Weights of a small image inpainting model: norm batchnorm, 12700 steps.
Rows from block 3, named by matrix and row number. Rows with one number belong to one channel. Each number is 128 + 32 x the weight over its row's rms, rounded and kept within 0 to 255. All counts start at 0. After the name is the row's rms in percent of the matrix's.
# convs0: first 3x3 conv (model.mid.0.convs.0.weight, 256x256x3x3), inputs 24-31, a 3x3 kernel for each
# convs1: second 3x3 conv (model.mid.0.convs.1.weight, 256x256x3x3, transposed), outputs 24-31, a 3x3 kernel for each
convs0.81 095 [109 150  84  73 137 115 165 175  43 161 105 229 114 109 174 135  92 109 147  84 118 101 106 124 131  80 101 104 109 115  59 120 101 132 141 123  96 112  99 145  51  72 101  72 177 107 108 147 118 125 107 141 146 125 109  79 164  98  99 116 113  94 135 109 140 143 128 113 151 114 119 163]
convs1.81 096 [147  97 115 110 160 112 168 134 110 126 148 144 214 128 106 170 117 137  90 136  61 121 171 129 114  76 104  92  85 104 176  77  94 172 118 103 127 145 147 145 194 110 130 100 111 106 134 125 139 113 154 148 147 104 118 155 121 157  75 115 122 112 110 106 155 119 106 127 166 115 112 131]
convs0.82 104 [128 102 163 173 138 143 122  82 175 131  64 143 134 141  74 133  94 124 160 109 122 121 169 101 153 154 181  96  88  98 162  86 186 160 139 108 112  41 103  82 145  97 144 120 135 175 159 113 104 121 118 102 116 158  96 140 147 190 134  74 116 171 164  79  90  82 148 122 115 146 142 100]
convs1.82 106 [132 138  67 185 127 131 116  94 116 102 203 166  82 110 139  96 149 106 123 147 150 166  72 107 118  99 129 120 168 166 106 104  70 132 173 124 157 101 116 147 150 156 148 128 169 143 132 151 118  98  95 174 129 143 101 121 151 170 223 138 119  63 110  91  61  94 150 111 137 183 122 188]
convs0.83 099 [125 188  79 165 151 141 148 124 132 108 188 174 206  82 141  69  89 114 127 134  89 108 137  84  87 207 107 125 110 108 131 134  81 129 163 146  48 126 153 136 167 141 149 158 117 189 133 144  88 113 104 122 133 134 158  92 135 117 158 108 173 109 121 105  64 121 122 160 106  85 158 141]
convs1.83 114 [102 129 124 141 112  77 141 152 174 115 106 183  93  92  99  87 110 138 158 182  89 101 131 132 156 118 124 129 173  94 183 156 179 128 138 133 104 126 146  69  99 171 180 126 102 172 148 138 129 137 146  92 131 131 106 125 122 168 207 217 154 161 106  98  94 108 105  45 198 103 122 149]
convs0.84 104 [108 136 148 122 120 162 126 106 153 133 184 136 141 170 130 110 114  79 120 142 106  78 134 167 114 128  66 117 127 117 151 163 129 137 150 149 121 145 111 116  90 126 150 149 149 106 108 109 109 123 107 170 138 140 123 141  90  84 134 134 106 123 172 132 131  91 112 159 137 117 137 132]
convs1.84 104 [110 130 124 156 113 109 121 128  78 119 135 130 187  95 103 182 144 118 129 147 107 166 143 157 127 144 139 184 196  83 123 115  79 170 100 105 157 189 118  96 176 174  81 157 125 123 151  93 152 105 103 167 114  77 132  65 130 152 130 158 154  81 147  72  98 130 141  82  99  97 118 110]
convs0.85 101 [202 161 100 154 166 134 203 119 153 112 205 129 124  97  76 112  79 120  67 152  85 145 139  75 124 118 119 149 117  90 162 172 167  87 159 127 104  76 133 168 146 185 145 127 175 132 113 103 164  63 111  91  99 117 118 183  99  76  90 108 113  90 118 120 126 131  90 111 145 105 129 127]
convs1.85 088 [116 156 177 144 116 101  99 143  97 102 165 126 136 163 136  93 139 141 140  93 142 167  77  24  96 124 146 141  98  93 160 208  86 118 135 135 131 102 121  85 148  99 133  97 168 139 137 134 186 102  47 121  90 137  81  77  72  77  82  46 113 118 123 120 103 158 124  85 138  95 121 116]
convs0.86 101 [155 130 124 143 131 145 114 106 110 139 129 156 192 191 175 160  96 139 166 122 137 135  78  76 136 107 158 130 155 139 106 132 166 136 152 137 124 195 179 127 105 122 115 142  97 163 137 107 115 152 134  98 140 132 125 132 172 103 115  95 136 125 130 115 171 112 125 149  73 167  90 106]
convs1.86 091 [127 154 198 167  70 111 133 152 166 129 140 112 128 165 133 146 159  85 143 132 100 153  94 158 109 125  99  86  84  84 151 145 183  99 139 144 130 199 144 104 190 143  61 129 155 148 143 141  83 155 176  82 146 137 154 139 168 114 130 182  62 157 112 105 162 102 145 144 172  79 138 140]
convs0.87 101 [103 143 196 123 138  90 156 201 144  85  93 108 152 136  97 113  56 122 146  78 136 170  66 121 101 149 118 111  94  94 101 110 144 170 137 106 112  59 157 109  84  87 107  93 104 118 117 131 123  79 104  91 121  33 111 124  98 115 143 110  90 103 109 175 174 107 166 136 132 101 105 155]
convs1.87 082 [101 165 140 114 132 152 159 128 136 162 169 123 134 117 135 141 102 175 160 144  91 104 154 102 161  94 100 139  45 101 147 128 143 150 170 140 151 128 132 105 114 158 142 111 176 135 108 140 122 133 142 155 170 161 114 171  71  79 139 168 148 105 128 104 155 130 166 197 160 144 161 126]
convs0.88 096 [145 188 145 161 199 154 165 122 144 108 127  85  85 135 135 142 127 119 104 124  92 147  94 160 141 112 161  94 115 113 122 139 154 148 188 181 126 114 116 124 104 114 145 188 110 144 115  87 132 138 137 115 107 141 129 176 164 135 150 120  93  85 118  88 114 131 129 144  67 161 121 148]
convs1.88 108 [112 171 156  92 146 152 140 141 154 100 136 136 161  94 136 105 120 129  99  74  70 128 121 136  96 137 126  78  95  79 110 115  89  88  93 125 122  85 123 122 108 109 153 102 145  91  71 111 142 119 102 110 100 125 107 111  82 169 150 169  94 118 114 102  44  99 164 116 187 111 123 131]
convs0.89 093 [144 165 163 186 175 137 145 126 170  90 100 132  53  92 133 158 142 168 114 155 111 164 135 147 115 140 100 135  69 150 146  90 107 120  95 109 148 168  93 177 107 131 102 125 134 131 122 116 105 153 111  95 133 115 122 126 138 115 115  85  71 108 127 150  88 161 148 117  94 201 104 134]
convs1.89 105 [148 164 142 119 139 134 150 185 134 122 121 109 193 163  97 122 105 102 105  91  43 103 118 101 113 135  91 165  84 135 102 100 140  91 102  35 124 144 129 145  48 103 130  99 161  99 103 137 130 134  82 155 134 151  97 114 126 101 127 146 150 189 170 157 116 118 139 108 140 105 106  91]
convs0.90 100 [122  84  95 205 106  74  79  91  80 139 135 201 148 153 202 166 108  80 120 151 120 127  97  97  95 104  85 118  86 151 109  77 108 152   0 101 168 158 139  53 136 122 113  88 105 103 174 137 139  92 122 127 123 153  93 135  97 145 107 137  62 126 157 119 170 134 120 119 143 137 134 143]
convs1.90 095 [153 122 105 114 180 135 171 126 119 121 149  95  24  96 135  65 121  73 122 113 130 105 111 154 124 143 178  93 108  78  90 150  55 166  85 140 150 182 173 157 127 186  73 148 145 140 173 147  98  91  82 134 117 129 110  81 125  57 122 122 155 131 143 157 179 136 165 206 139 143 154  89]
convs0.91 105 [105 195 127 113 124 122  70  91  76 175 156 130 193  73  59 206 209 103 120 150 167  77  75 142 106 118 157  86  95  97 124  70 145 125 123 134 136 151 174  99 156 165 147 107  92  79  91 139 108 128  86  92 142 123 110 140 124  99 138 102  85  94  49 142 154 138  61  94  78  88  89  84]
convs1.91 099 [159 130 163  96 149  76 118 112 129 116 172 119  75 149 120 128  92 111  94  91  77 143 132 142 171 166 122 120 162 159 188 183 220 145 138 129  93 122 147 144 131 125 124 114  58  98 147 140  61  95 142 137 153 144 118 161 134 117 162 132 161 171 143 112 167 131 128 134 171 180 163 175]
convs0.92 098 [196 146  90 193 140 171 125 126 153 130  53  98 213 159  36 165   7  99 182 181 131  79 207 117 115 110 104 108  62  89 150 110 162 144 174 122 112  92  71  77 164  81 126 151 143 129 119 115 150 120 128 145 164 175  80 105 151  99 107 131 144 126 131  87 106 129 128 173 152 112 153 122]
convs1.92 090 [121  77 147  66  83 180 129 132 136 142 140 160 118 158 131  71 155 131  98  67 115 105  90 120  74 124 154 138 119 144 140 117  98  71 126  63 165 171 119 130 133 138 109  66 151 135  78  80 138  45 100 140 112 129  67  96 120  55  96 135 161  76 187 139 127 170 150 174 127 131 117 140]
convs0.93 097 [134 177 153 190 132 134 150 192 134  72 110 109 136 176  75 137 137 126 170 127 122 126 130 142 127 125 100 102  65 169 138 183 126 159 123 112 189  60 117 206 146  70 108 137 154  99 163 137 126 133 114 118 125 113 132 123 123  97  84 107  98  96 111 143  95 153 113 155 158 132 136 105]
convs1.93 094 [117 158 140 164  95 131 218  93  92  71 169 157 128 179 141 112 147 159 104  98 129  94 146  74 135 234 126 173 121 102 193  95  58 134 150  88 162 134 143 161 148 157 137 105 151 140 136 149 127 116  59 122 148 140 134  78  69 134 147 156 156  80 136 195 115 128 138 196 115 169 151  86]
convs0.94 094 [165 149 118  98 102 124  94  71 110 115 108  72 113  97 132  55  64 127  73 155 160 160 140 100 170 137 134 123 130  77  98 119  82 159 122  76 100 120  81 140 122  91  64 131 105 130 139 134 114  98 129 134 163 114 149 184 170 120 152 133  97 152 124 143 147 179 149 152 131 101 162 119]
convs1.94 085 [176 156  87 181 148 111 150 156 190 108 143 130 114  80 102  95  87 112 143 126 115 175  99  56 128 121 168  79 125  87 103 151 137 136 142 173  87 140 158  68  90 147 128 122 128 103 124 142  86  86 110 102 135 125 163 116 128 103  62 129  94  75 109 143 161 131 134 141 118 130 183 171]
convs0.95 104 [ 61 158 200 124 150 108 174 137 114 157  55 169 111 150 138 127 177 170 139 140 133 107 131 174 167 102 147 144 140 122 164 102  78 116 100  84 114 137 157 127  88  42 127 134 143 155 111 143 128 127 103 109 126 114 106 164 160 127 160 161 119 108  88 134 143  62 119 104 209 156 134 122]
convs1.95 093 [155 132 102 110 109 111  94 109 137 128 137 129  59  96 102 134 136 132 165  87 101 149  79 104 176 178 125 171 141 110 166 112 156 161 123 139 187 104  97 126  92 110 161 115  60  95 124 122  98 128 118 119  98 123 140 113  96 106 107 102  39  62 120 148 136 140 131 192 117 160 141 143]
convs0.96 098 [ 61 184 191 151 128 140 106 140 126 140 163  85  99 134 117 132 150  94 165 111  92  94 112  76 155 161  79  94  81 101 123  87 104  68  79 131  98 121 107 162 150 140 113 107 153 160 131 180 100 120 119 191 181 161 157 125 101 111 162 115 131 113 123 166 159 133 126  97 155  87 116 170]
convs1.96 106 [179 125 173 228 124 143 158 161 116 118 129  75  81  69  81  76  87 125 128 105 103 139 124 174 118 157 117 120 141 115 137 166 124  87 129 147  83 131 150 160  94  83 164 179 190  70 120 109 169  85  97 100 159  97 190  86  79 148 148 135 141 121  59 124 150 129 103 163 203 143  96 111]
convs0.97 104 [163 108 122 138 153 180  54 130 176  54 116 190  92 136 165 121  87  60 113 120 130  93 126 104 123 166 113 142  96 148 105 127  94 115 114 126 205 132 135 117 131 158 123 134  83 125  76 145 114 108 127 153 113 196 141 127 116 119 100 113 121 121 148 128 108 154 151 123 133 135 161 114]
convs1.97 079 [177 136 171 162 167 100 150 209 115 141 123 139 163 119 110 204 136 122 154 138 100 145 141  86 135  68 153 154 137 133 168 115 115  90  78 150 109 160 105  45 107 120 137 140  91 148 103 102  55 108  89 124 163 140 103  97  80 133 100 156  83  88 130 173  95 175 176 128 152 181 174 114]
convs0.98 099 [162 122  87 147 145 118 151 144 163 134  68  86  70 107  60 140  77  88 124 105 108 161 137 108 104  92  83 118 136 167 134 128  98 121  90 125 150 143 141 165 124 187 108 111  87 175 123 106 141 116 161 159 110 174 125 119 121 101 111 111 113 148 135 116 116 169 148 181 135  83 184 144]
convs1.98 098 [137 137 113 134 174  95 140 158 162 111 160  81  92 140 110 105 181 112  99  71  60 141  69  62  92 114 143 111 109 105  86 170 135 146  96 104 164  98  70 141 162 102 134 128 123 153  57 132 151  93  70 101  78  82 150 142 131 148 165 161 113 105 129 100  97 152 169 107 139 200 125 164]
convs0.99 097 [ 48 145 158 170 154 155 155  86 112 149 130 114 120 199 112 108  89 143 104 155 158 143  88 103 126 114 136  94 120 147 115 172 178 140  89 111 116 170 141  92  99 117 155 155 100 151 122 106 150 114 103 145 165 155 101  98 148  79 147 117 154 102 124 121 126 143 177 149 127 104  94 128]
convs1.99 096 [ 99 146 149 101 143 225 129 132 183 174 105 126 160 116 107 128 126  79 148 150 157 169 162 116 145 163 123 137 106 143 195 128 161 119 175 118 162 146 115  61 127 166 131 130 127 126  45 146 117 118 126 162 136 156 119 111 133 120 103 141 125  82 129 115 160 136 155 100 208  97 124 145]
convs0.100 087 [136  81 116 198 108  77 182 149 108 130 100  59  92  55  74 142  85 130 122 107 161 109 128 142 114  70 133  98 173 152  59 125 147 125 132  90  71 139 109 156  95 134 111  79  76 133  91 120 100 118 177 130 147 137  86  93 119  93 110 209 104 114 156 151 168 167 148 110 172 125 176 125]
convs1.100 104 [150  86 141 189  96 177 155  71 140 176  98  92  75 106 167  62  59 158 118 119 101  75  77  78 122  72  84 101  49 111 107 101 102 111 152 159 149 117 142 122 109 115 134 137 131 136 102  82 123 147  81 125 144  73 151 138 126  94 141  63 105 149 171  90 121 158 143 112 178 111 171 134]
convs0.101 105 [102 129 246 138  54 201 194 145 128 150  84  85 111  95  29 119 147  72 101 140 120 174 211  64 115 122 161 141  98 121 153 148 157 129 113 155  65 144 132 126 125 114 129 131 151  96 147 107  97 167 109 121 135 108 125 138  94 178 101 154 168  85 123 116 173 107 100 127  95 137  90 170]
convs1.101 121 [101 124  54 179 110 124 134 116 111 150 114  99 171 176  92 125 129 135  97  94 170 101 124  92 133 203 146 107 123 110  91 105  93 172 130 157 124  80 121 128 135  94 158 125 126 146 104  68 136  83 101 106 148 122 145 151  98 120 104  74 114 179 154 134 138 123 135 152 105  80 119 109]
convs0.102 096 [ 98  69 130 117  80 128 134 156 108 160 150  90 119 107  81 127 153 143 156 168 113 102  98 111 171 134  97 186 165 148 181  91  86 164 144  96 132 156 135 177 173 205 152 163 159 126  83  92 131  71 130 145  98 124 163 117  98 103  71 116 140  75  44 100 131  79 129 136 169  78  72 124]
convs1.102 082 [ 81 111 112  96 152 115 120 160 118 125 129 184 145 105 162 126 108 108 153  89 106  95  20  99 112  63 131  92  72  84 147 129 165 137 115 127 115 109 104 101  96 149 137 143 154  99 120  84  76 130  71 137 165 117 111  75  78  63 111 117  98 119 134 117 178 175 131 179 131 168 184 183]