Rows from block 5, named by matrix and row number. Rows with one number belong to one channel. Each number is 500 + 40 x the weight over the matrix's rms, rounded and kept within 0 to 999. All counts start at 0. Numbers have three digits each.
# convs0: first 3x3 conv (model.decb.0.0.convs.0.weight, 192x384x3x3), inputs 98-111, a 3x3 kernel for each
# convs1: second 3x3 conv (model.decb.0.0.convs.1.weight, 192x192x3x3, transposed), outputs 91-103, a 3x3 kernel for each
convs0.112:447439447479460497497539501480540467479517490489511462484444512505472518508508519478487469484493443454511500494553545481515521472469540472450514446512452439472489557522502482531514472489498512491485519463477490493549540491541483489501446451520452539510549538479463515439485440475504527517498483515495511482508533479483501484490570529467492482520504474475479534550513533489466488
convs0.113:548505485457468525520463489476488529476478470547547519530526504531515515476491535423481478450480522493498486469484469484535492489528461467464467501448467487486485519537475488481504531543428434510510480457524522501528476457508447527556523475492518475393562487460476520500474506514486448472510509520441518494484470501506535522463516500553477529484519476510502500472481495514506529
convs0.114:503495569455519530474473477528508507494538471472541556500413442490458485527490486502519465451537498484533487536516495497484541471546506514501498476510449540503471463459469452517406496473454479542508507464499489544506478499459538520470525472528529441490531499475515464466500495515521498485496542546499504535506485521529480524508531489486477486439510486487537502481533545517498536
convs0.115:458489453488455514483519488502512497495466531505457510505471487495514478498474508529546518506533508484445495513561518513498539503524523533492473503486481523491500546512503545562595405494528523493503514541511574568519465481513530476503521517447515490538434499508487517468439467495518493449536530482503476516524510528488464457510470476438499517486444492562489486564568510519518497
convs0.116:498499473504483516520526500463520490500502455539494484550449495472521485485508415448501506529539523522424519485504494528507529473530524503455533498536528454476533531500512535440503501456472465496563461554548487512518515478510487489495509477492440506528527538445596536452489511494512492487483498497511459497430498482469523509474499475535506488496482494524535558458488530421502520
convs0.117:499554537471489482444481474500532538475465527531522498533461475531521430475485470500528481464490490448509484494493483464470460454436520501457510522456562524542567508571483518590485562473381489473526515498517480432500504497518533482483553515509531495486529487456482505461521516515528523532520515519472519467495466488510484479563505494558518528491556441532511528479498460522461487
convs0.118:487513472473439486473444470464491481500505515559514518464497506458423503436457463464496489484475533499517510485464502505484474479483490439458458476447497519504492572511461514539518497504522489459480494468516488460498525474515490450484488476459554499502505489524508465507496498468462505519494490478492524514500496520548552502488501510454466451486489454479446443497489467478461509
convs0.119:507483573462506547542445484552488507543517501538521501490491470557480494481546483476517529515483469450528463504487517528492483497486566498523507550517530530523487461468515510503439553498431524496480484502481465513518539499502485533504518493501489426497449419445489490489506522492503558515519484469522514511451458517500479507526491461521522484528474517443521574473502537478452436
convs0.120:495509508463473505547558507467480475479487543501540501523541502541494460490466517486512512477427475494499565542523443513431495515560483467479513507499478497524480545551535577520511532469471510543527500490560418496512492487528500485481541530456458489493471471460546494504491508464530506522515516498485497490492510487511493534498535537489496519474499507477471462483499533460524524
convs0.121:497496464512513510494510496488459554506468523490469507455529477488484519520499541528510515491504512479487519457439457425430470454439443457502522556549529487506514494487449567495426568496483547528528549511536525537519478489534463499481436481488531428469430449510398456474484535512471506513509475469504477479511481480491478503483498475495520530495514496497513499483485495458484488
convs0.122:444531468467467488520491450499468503474510506473522507509419445534470516485556560530517459571447501528490472492526523513499530520486528510504473528467507539446456474513476494460473508503532497533507524525514510506500547554510531540525504503474490495506516535503469470503517546507530494509521485445521510509508527503517512542462471470489477525484457514486572534490487527527456468
convs0.123:432484525496506519463464501502464499473505470520514532384430485466493514467508475485462520469449465522540564557503508479500535508446513521501478497477474508501488485502524551509516490504513510480466495457496508499469507445470518509436427469496419473472449540467509487504497492487494520516526503506499514497506483479506515522537565562479509531527534553462497494426506505432473508
convs0.124:475495470519529535496457509434533533456507512470476554512497448487502492490453472539496483485483424488440483469510477494546513528505513486508494505449518469464500379431509499433542399441515492515520485491492500490541527460469494485489503488501454440479519533503464476453496489520504521534474489525462488498476466463461516495431484487521535518461495498445480457473533511504495528
convs0.125:497516474516566519550556497545502518501481476525499498516525479579449484516498480525538518456484547464500523494478552520506570526554519504532477550500539495500507461504507493502491495533510510545474522507483467528506519491488484497476500427455526484497500439476512473493498494475519507452506500470469504491494484499493483506466490500544559516504526520465490500464467475544495474
convs0.126:485505484491509491545521540481499505523524545481520519473552501481545513484508513462472499497494526507521514545573510490501519516519505469460494458501497466521493479553484530496533487530547482521522467507468487549553480482505523490540543481495503476499504494482573485492483526527506521509514563503522497499502499540456461474499478546512492519537553529495506458461507471439497458
convs0.127:519479491532529486450473440544514485491506495491461504542420495508479478486510515457456518497528552529515522530481497505446456521527476491563462519485523454529517495550550524521515542483513536516512498502493494509447549477510449515522471499415502502515502477542491534538504497520505464463523501485502516503494517488503486529525482482451486469479478510478489484526506514498517492
convs0.128:442523520475509490491468490569548498510540505497522538505483523472457499480489517484508503509516524537508470457501498480459469458436431500512493475445425498476445457458442487449385473445441512528528532518529514533539467502494448473483451531518527423477480477512490447453515581516513571527519562546487514524466492480476494507480531460489531492527548514531531536488486489515469460
convs0.129:488466521515524526517503519423504473503537500517534498525508526531573495480480465473479544523524559499552548428549493471527496513575544481501520480520514505496507491493490483433493409487460502462517483520500504515569507479524519477484494486560500509489485515469521500567497506525487525542495489531508475471509456450502494448511457475506527541506534507487506476474477462489510531
convs0.130:493457473488468500487526525492516515526547467493534539463551405471548480531459505490509485461482494460532536486501473450507513485499495460483541517462532491520477461449544521519531455547535487488521528531548509519516440518495469489488521499498493491467462513510470471516483469479487504554493493498505504505502485528485518514514505490513462444523513534492575523515524551457486473
convs0.131:530487487500522523448478464526506509500451487510494513494485505566476509476494538450485469441482507501543535516528545492477556596510549574496536514496484497547560500516488492516495567492519512470505521496508491489481514530548503488449474510501488494504505542538519541555485542484493515490553512477544532545469486493544560479493488494463477462485492482445513488543520531505547542
convs0.132:512480513495512507515505504468476504493523516514471505476427473489463490478477465485539494552498460502478466508457482505475492492539571482559492448446502514515461496533488545482512576484472547514511492543515494481532518465462473549480450452465447523501491461499531483456519511490476503506535506487500485511519523491528522503478517488486496443514486507551453505495537488493549520
convs0.133:512516491450496511498474465518512550520491488528531508446494478429454479546504501520509477480508475495496538507467490495506465462492490473413521551505477522508485500560575539544464452520472459494467466507499475508467499522494487498464486510528533475452517450444486551482520487497538510519542489530561527513528543535474494533494443483515434479500468491535473454463525506495474502
convs0.134:508507539493503489495522462486528507467510513487485529514438494468435541491498539464490477489458500475507469484527508448507467548573527460541572474508477477456455510428479500487438521439433508513504519527526467522499541491517532533489523504491539584473498528472545541477519480484517531483520485477460510527488512501507517498538547535542498570521454510496421503480537467493504520
convs0.135:490490504509537473506497527493467524537454510516501527486518448508528426525514510497472491549534504486481475466501517467471466540480540480503462455496470508547551436480511527473513501463557511541506497553537487504488532510459546503480515464507478470421544490505569518415512478521523473512490489469483481455503465521470511514518515514510500496499473529536552467485483506497464484
convs0.136:505479473538496519505522487473481466490483479481484474496472491473531516452509525523454484488471489504469455525545536523518517503505555549553564488520491467489504529497426504494428516501461501481474472498473501515502455464489500467427503477461446481502454482499479451469504523485478498507480506482481503532470509517473494459519471487544489543516476513489460494492466456476503478
convs0.137:517501522518525452551488484522480544507526572537499495522549509502477497548565504477477481471541527533519511561496477514516449492566501486497548540535505499499474500470488475413488488476475501533533508523522462532520519552582536486487519508467493487477452459518453460490518464487485488526483492528498497504505500521457486500497521550511483526452475530477491494467491533468501483
convs1.112:513473407498406390591475437451527492498601530509564543525510515545531454473480555475620444580477435467452577526501520558552482575543449418461528536502470589578546499468493531571566477574413515514547522543487493510441551584512483474515462427426511517440564541518431449467498574483518564461525576547526498502462520536493510544486509456502478465460510478
convs1.113:555514481427435585518494554538505492494505537475432417484516516486498480503444515503503426492542532533497445535529523588558559579521494508446449457523542518542512487447501476498472540509528454512455455437463521534486502453476487482431506498437488483465479484470472410409398450474521451427532540500492456487480536565468445502397481495506472497505500492
convs1.114:487469459408480465444410474489519481453501461508481519520514476477511498501529533466493472505485460554536482529394515531473482550545546478415504452425461524442481470483517473488476500508522522494507494502446534527459521458471515553449477470474521447460548512444533500503596586435522600497439499459574490537503572558497560540444456417424446440488503428
convs1.115:607478473582537472467493451438488444544559517529508467559492446548520481462582543537443447497513442430455553608571441539588498450516564445514565492497519535532564494526502492507519416474533510440485523542456494498574432546496417449524448448354446435475492487444495437404488526531461495502502492499507498516502490498510567520492540522496473401518562534
convs1.116:497531496525514593539539537515489483471489469460509398478551490585492502509384399478476523551509555519507492489486510514445436458505406553500499465529525558548509469573521449477463472403488566521518631548509513522543476512505515590534565580574548459497450492506483531497527459458432437513455522485463416474487509477556513469459488493451525483515512485
convs1.117:493504497515481515504510534575527471508501504487519510517556577517517471487560472530473506558510558504456590523483463437479513507481548492480530463519536519518503532568528519506473446418583564510454491510512473549467589472456492508489483525448499608502473513531485518494510471482546500452533483444439421510449421530544482533420479549472458487560495484
convs1.118:502468447471446438503474423443461474520461535480482491455556505492492444440441481491506507485506457502520531466470463463484508473535523497485562533503494532512517443456509481457435445441475491471494514502450522519526487487476474439456498498506475544539441483483421479500434488499460488480508502502560527548521530564542510592446433468469502499525501472
convs1.119:504542458424476436475501507460566517505540518551536516481484490480471519526558516557510460571516524460440462497508485506538530446452486467529455517535493460483478505503448499483465487485452568552534468427459480502437492451443468473478496510472540494511513495519534530522497533569533504507540526513523522492486554466445532495445472497436429469408415477
convs1.120:464476473463522491563463443485497504476450486519462461519546501438493462481534527380438578465486539395481506510500476548523416434454584467489516393482494471389431482453523540447497421393473457464564525479532556478478547513433559514474555502474517495500563508442605550544502489503492540494471455463439508487454482484502474521470535515450529529326460509
convs1.121:538475527486512484459497485455428463485429476506490471427492529421466531446469493467497465428482474451510492525521458535526525445503528504508499532485550520495513539420459491461493503571543460415567454484556503550581537498468504497480509537530499526539457497561515564570491467548486510551481474517511513519523501452565510509556446518522451510480475511
convs1.122:589510473424422458476437497585531500505500474436417484548500469535479429506509514516449463475492503465412486456426488492467530430488564564497556464457478490529569468476455443480533589580564555501477511568501459548432529548507529562502497518511537431446527487465523526445453468464476469460443475501570452453570477410535496456581564565584585427527470418
convs1.123:519519517467490508516512485527459390421516528454456483583553530509527540518522626509506467498509559545551536433434524587493541529440556461547509425493555439451468518504492413509527571533558504451417523462483463424408619526453557502488566519486450484466576560503525515469522519469502428407500512487444403391477469517411467523510526504484488566503509552
convs1.124:518499467488511451462438514492478441511532524462513474502489526600529533495534565491469413485526506469504475446507521481461471478508510505434457481477504491495517430503487471572566468516502524457442513485456493507453476508484428444453422411453474525540463495516484490495515506469532564479474461457559488461508515484493513607499545520522476472504528530
convs1.125:498490463507486489501478463542452474493521488470521513495431513508549470503539481471502468491467479500482569465484476500551539423458518514393462568440477459525534430492565490534532522544520476445511498532528505560562481477490520464474519479504475490511486463486433502500544536506555468509535505524519498455491451499519496449504493474510480514552464474
convs1.126:626521560554525475493573519513449473531469498480451566556559503526529541554543530536537563576552557569529598573479536502555557547595519482526524456531509496540527532431488499523495532568522503456523450471468525574484535526455432537438410465495537545494544525592493499559540424561452483473488567456490423495449440498435462491463453556522496509452578501
convs1.127:498461472409490464372512497505550493445492430468526470487525521434520508514528433476489536518496537442474481477535568484484551504544601551547632458508443515555522507460528465467527536515440491453471546514533464468519530517526586511486525522454486451481493470470543488419488430473567487432548522398438505523523479482496474494483547540517486455511519544
convs1.128:511499517477439517493410458479477471505523520437475523472517497478520568508487580544462423547500506528480479493492482535496459514463462563484510534452459575459455553558498503493465538538433460462467458422478443430486431454527383477481450527551520550538499524540539524503464523529466470447453505468491496543439471463487488526511513483497525475476483452
convs1.129:446498448496519519460501523418468521473453554447486508435527519456489447492525474565530575471527524456498541430502513486530482523594515491481526505429492497482509480418492476494508526564461506547496492518458517542418541550547600480472631472474514541587528497536481461513503486466536508454584565402500464528563451461470478514484543529494515478476467473
convs1.130:510546543508545504462531477517511396509470553551490516484514479561467493508468547561422568519509537451503520506498517485485457494387505562496521509445513414482471545453499483478508440481441546498474530494497523429493526601471489527496558515533498487564516481538589527512529476531519542607433483493439483504552461468536476573507497464579508492525548457
convs1.131:490528456494572509489499528505454468501483510474493524473489550450453458438507518466460429492520468530554531497451492482477372482455478506433444579492476462483517524561562508596599499567539497464459507443469449459437531508543503514533483528523515552496503478528446385470538551505470544481536497494513474477538452475455413509560525532512511457539489433
convs1.132:467471478488535521503467496511479469552504496520496443403476494447483547524472514533466446483500483537472441513529469495506530518472535482537512509459505566497463509498433458518457575522536451445547453462545514512520511467475501458465465496452509475496497507524560498548457542600538542546451456541487510526504521539518543537559483491531518503516507532
convs1.133:445459463434469492463478411489463520462521576544528441461469526479548521523513499528514554467530452455424397535473503515528453490476542505525430516545512543490492498419495464505468494519476427420548462523549460548553510516502566476437527492461468451501519541507544563551512553549489528557518554520473518488488481571457467555501480504536516529456501444
convs1.134:470459429493541546476551556485520521494572499589520436513511388505469427445402500541473466524454489456413516483498497483490460484511504492480500440504561403520452490492510528523455451433491530503439507499436519503473557536512467511452419509418448529508466534522485539523528476510441444522488442456525463466517541516510509460481533521440451439431488495
convs1.135:396525493523481517538501469569479482567489473579551493502562502481428467458463487554521537545529455521534515537400486439567475454537495508531524530519444519487454538546524512448531498485481541526536535494499461405409346415449440487510457418478519544493505494494473478426395480508490525448476515461495585521451466458514459491421462471548425494485452470
convs1.136:527561527512533499474508470468491485515557523460485526501509556462448530507499507495446539515505534499493497430450446395402497452443537503498467469484488494459547425469431516519487511544433502539506482463479443410445440446435489458422511477493522568558482552499473499534455464482446485491472436417549497476504485478556537545557521494504492517486453526
convs1.137:450504478503506500484475545510517482483498514456524568517523478559505428554501444485521453434492465572559548564504519520434518454412462469493481485538429456543570434500471465449485496533537423557486469476482535505554607596573537536524529560516465536458558545453478500421531445537493470483553515476471495523464484448528481457534451467559485451503511489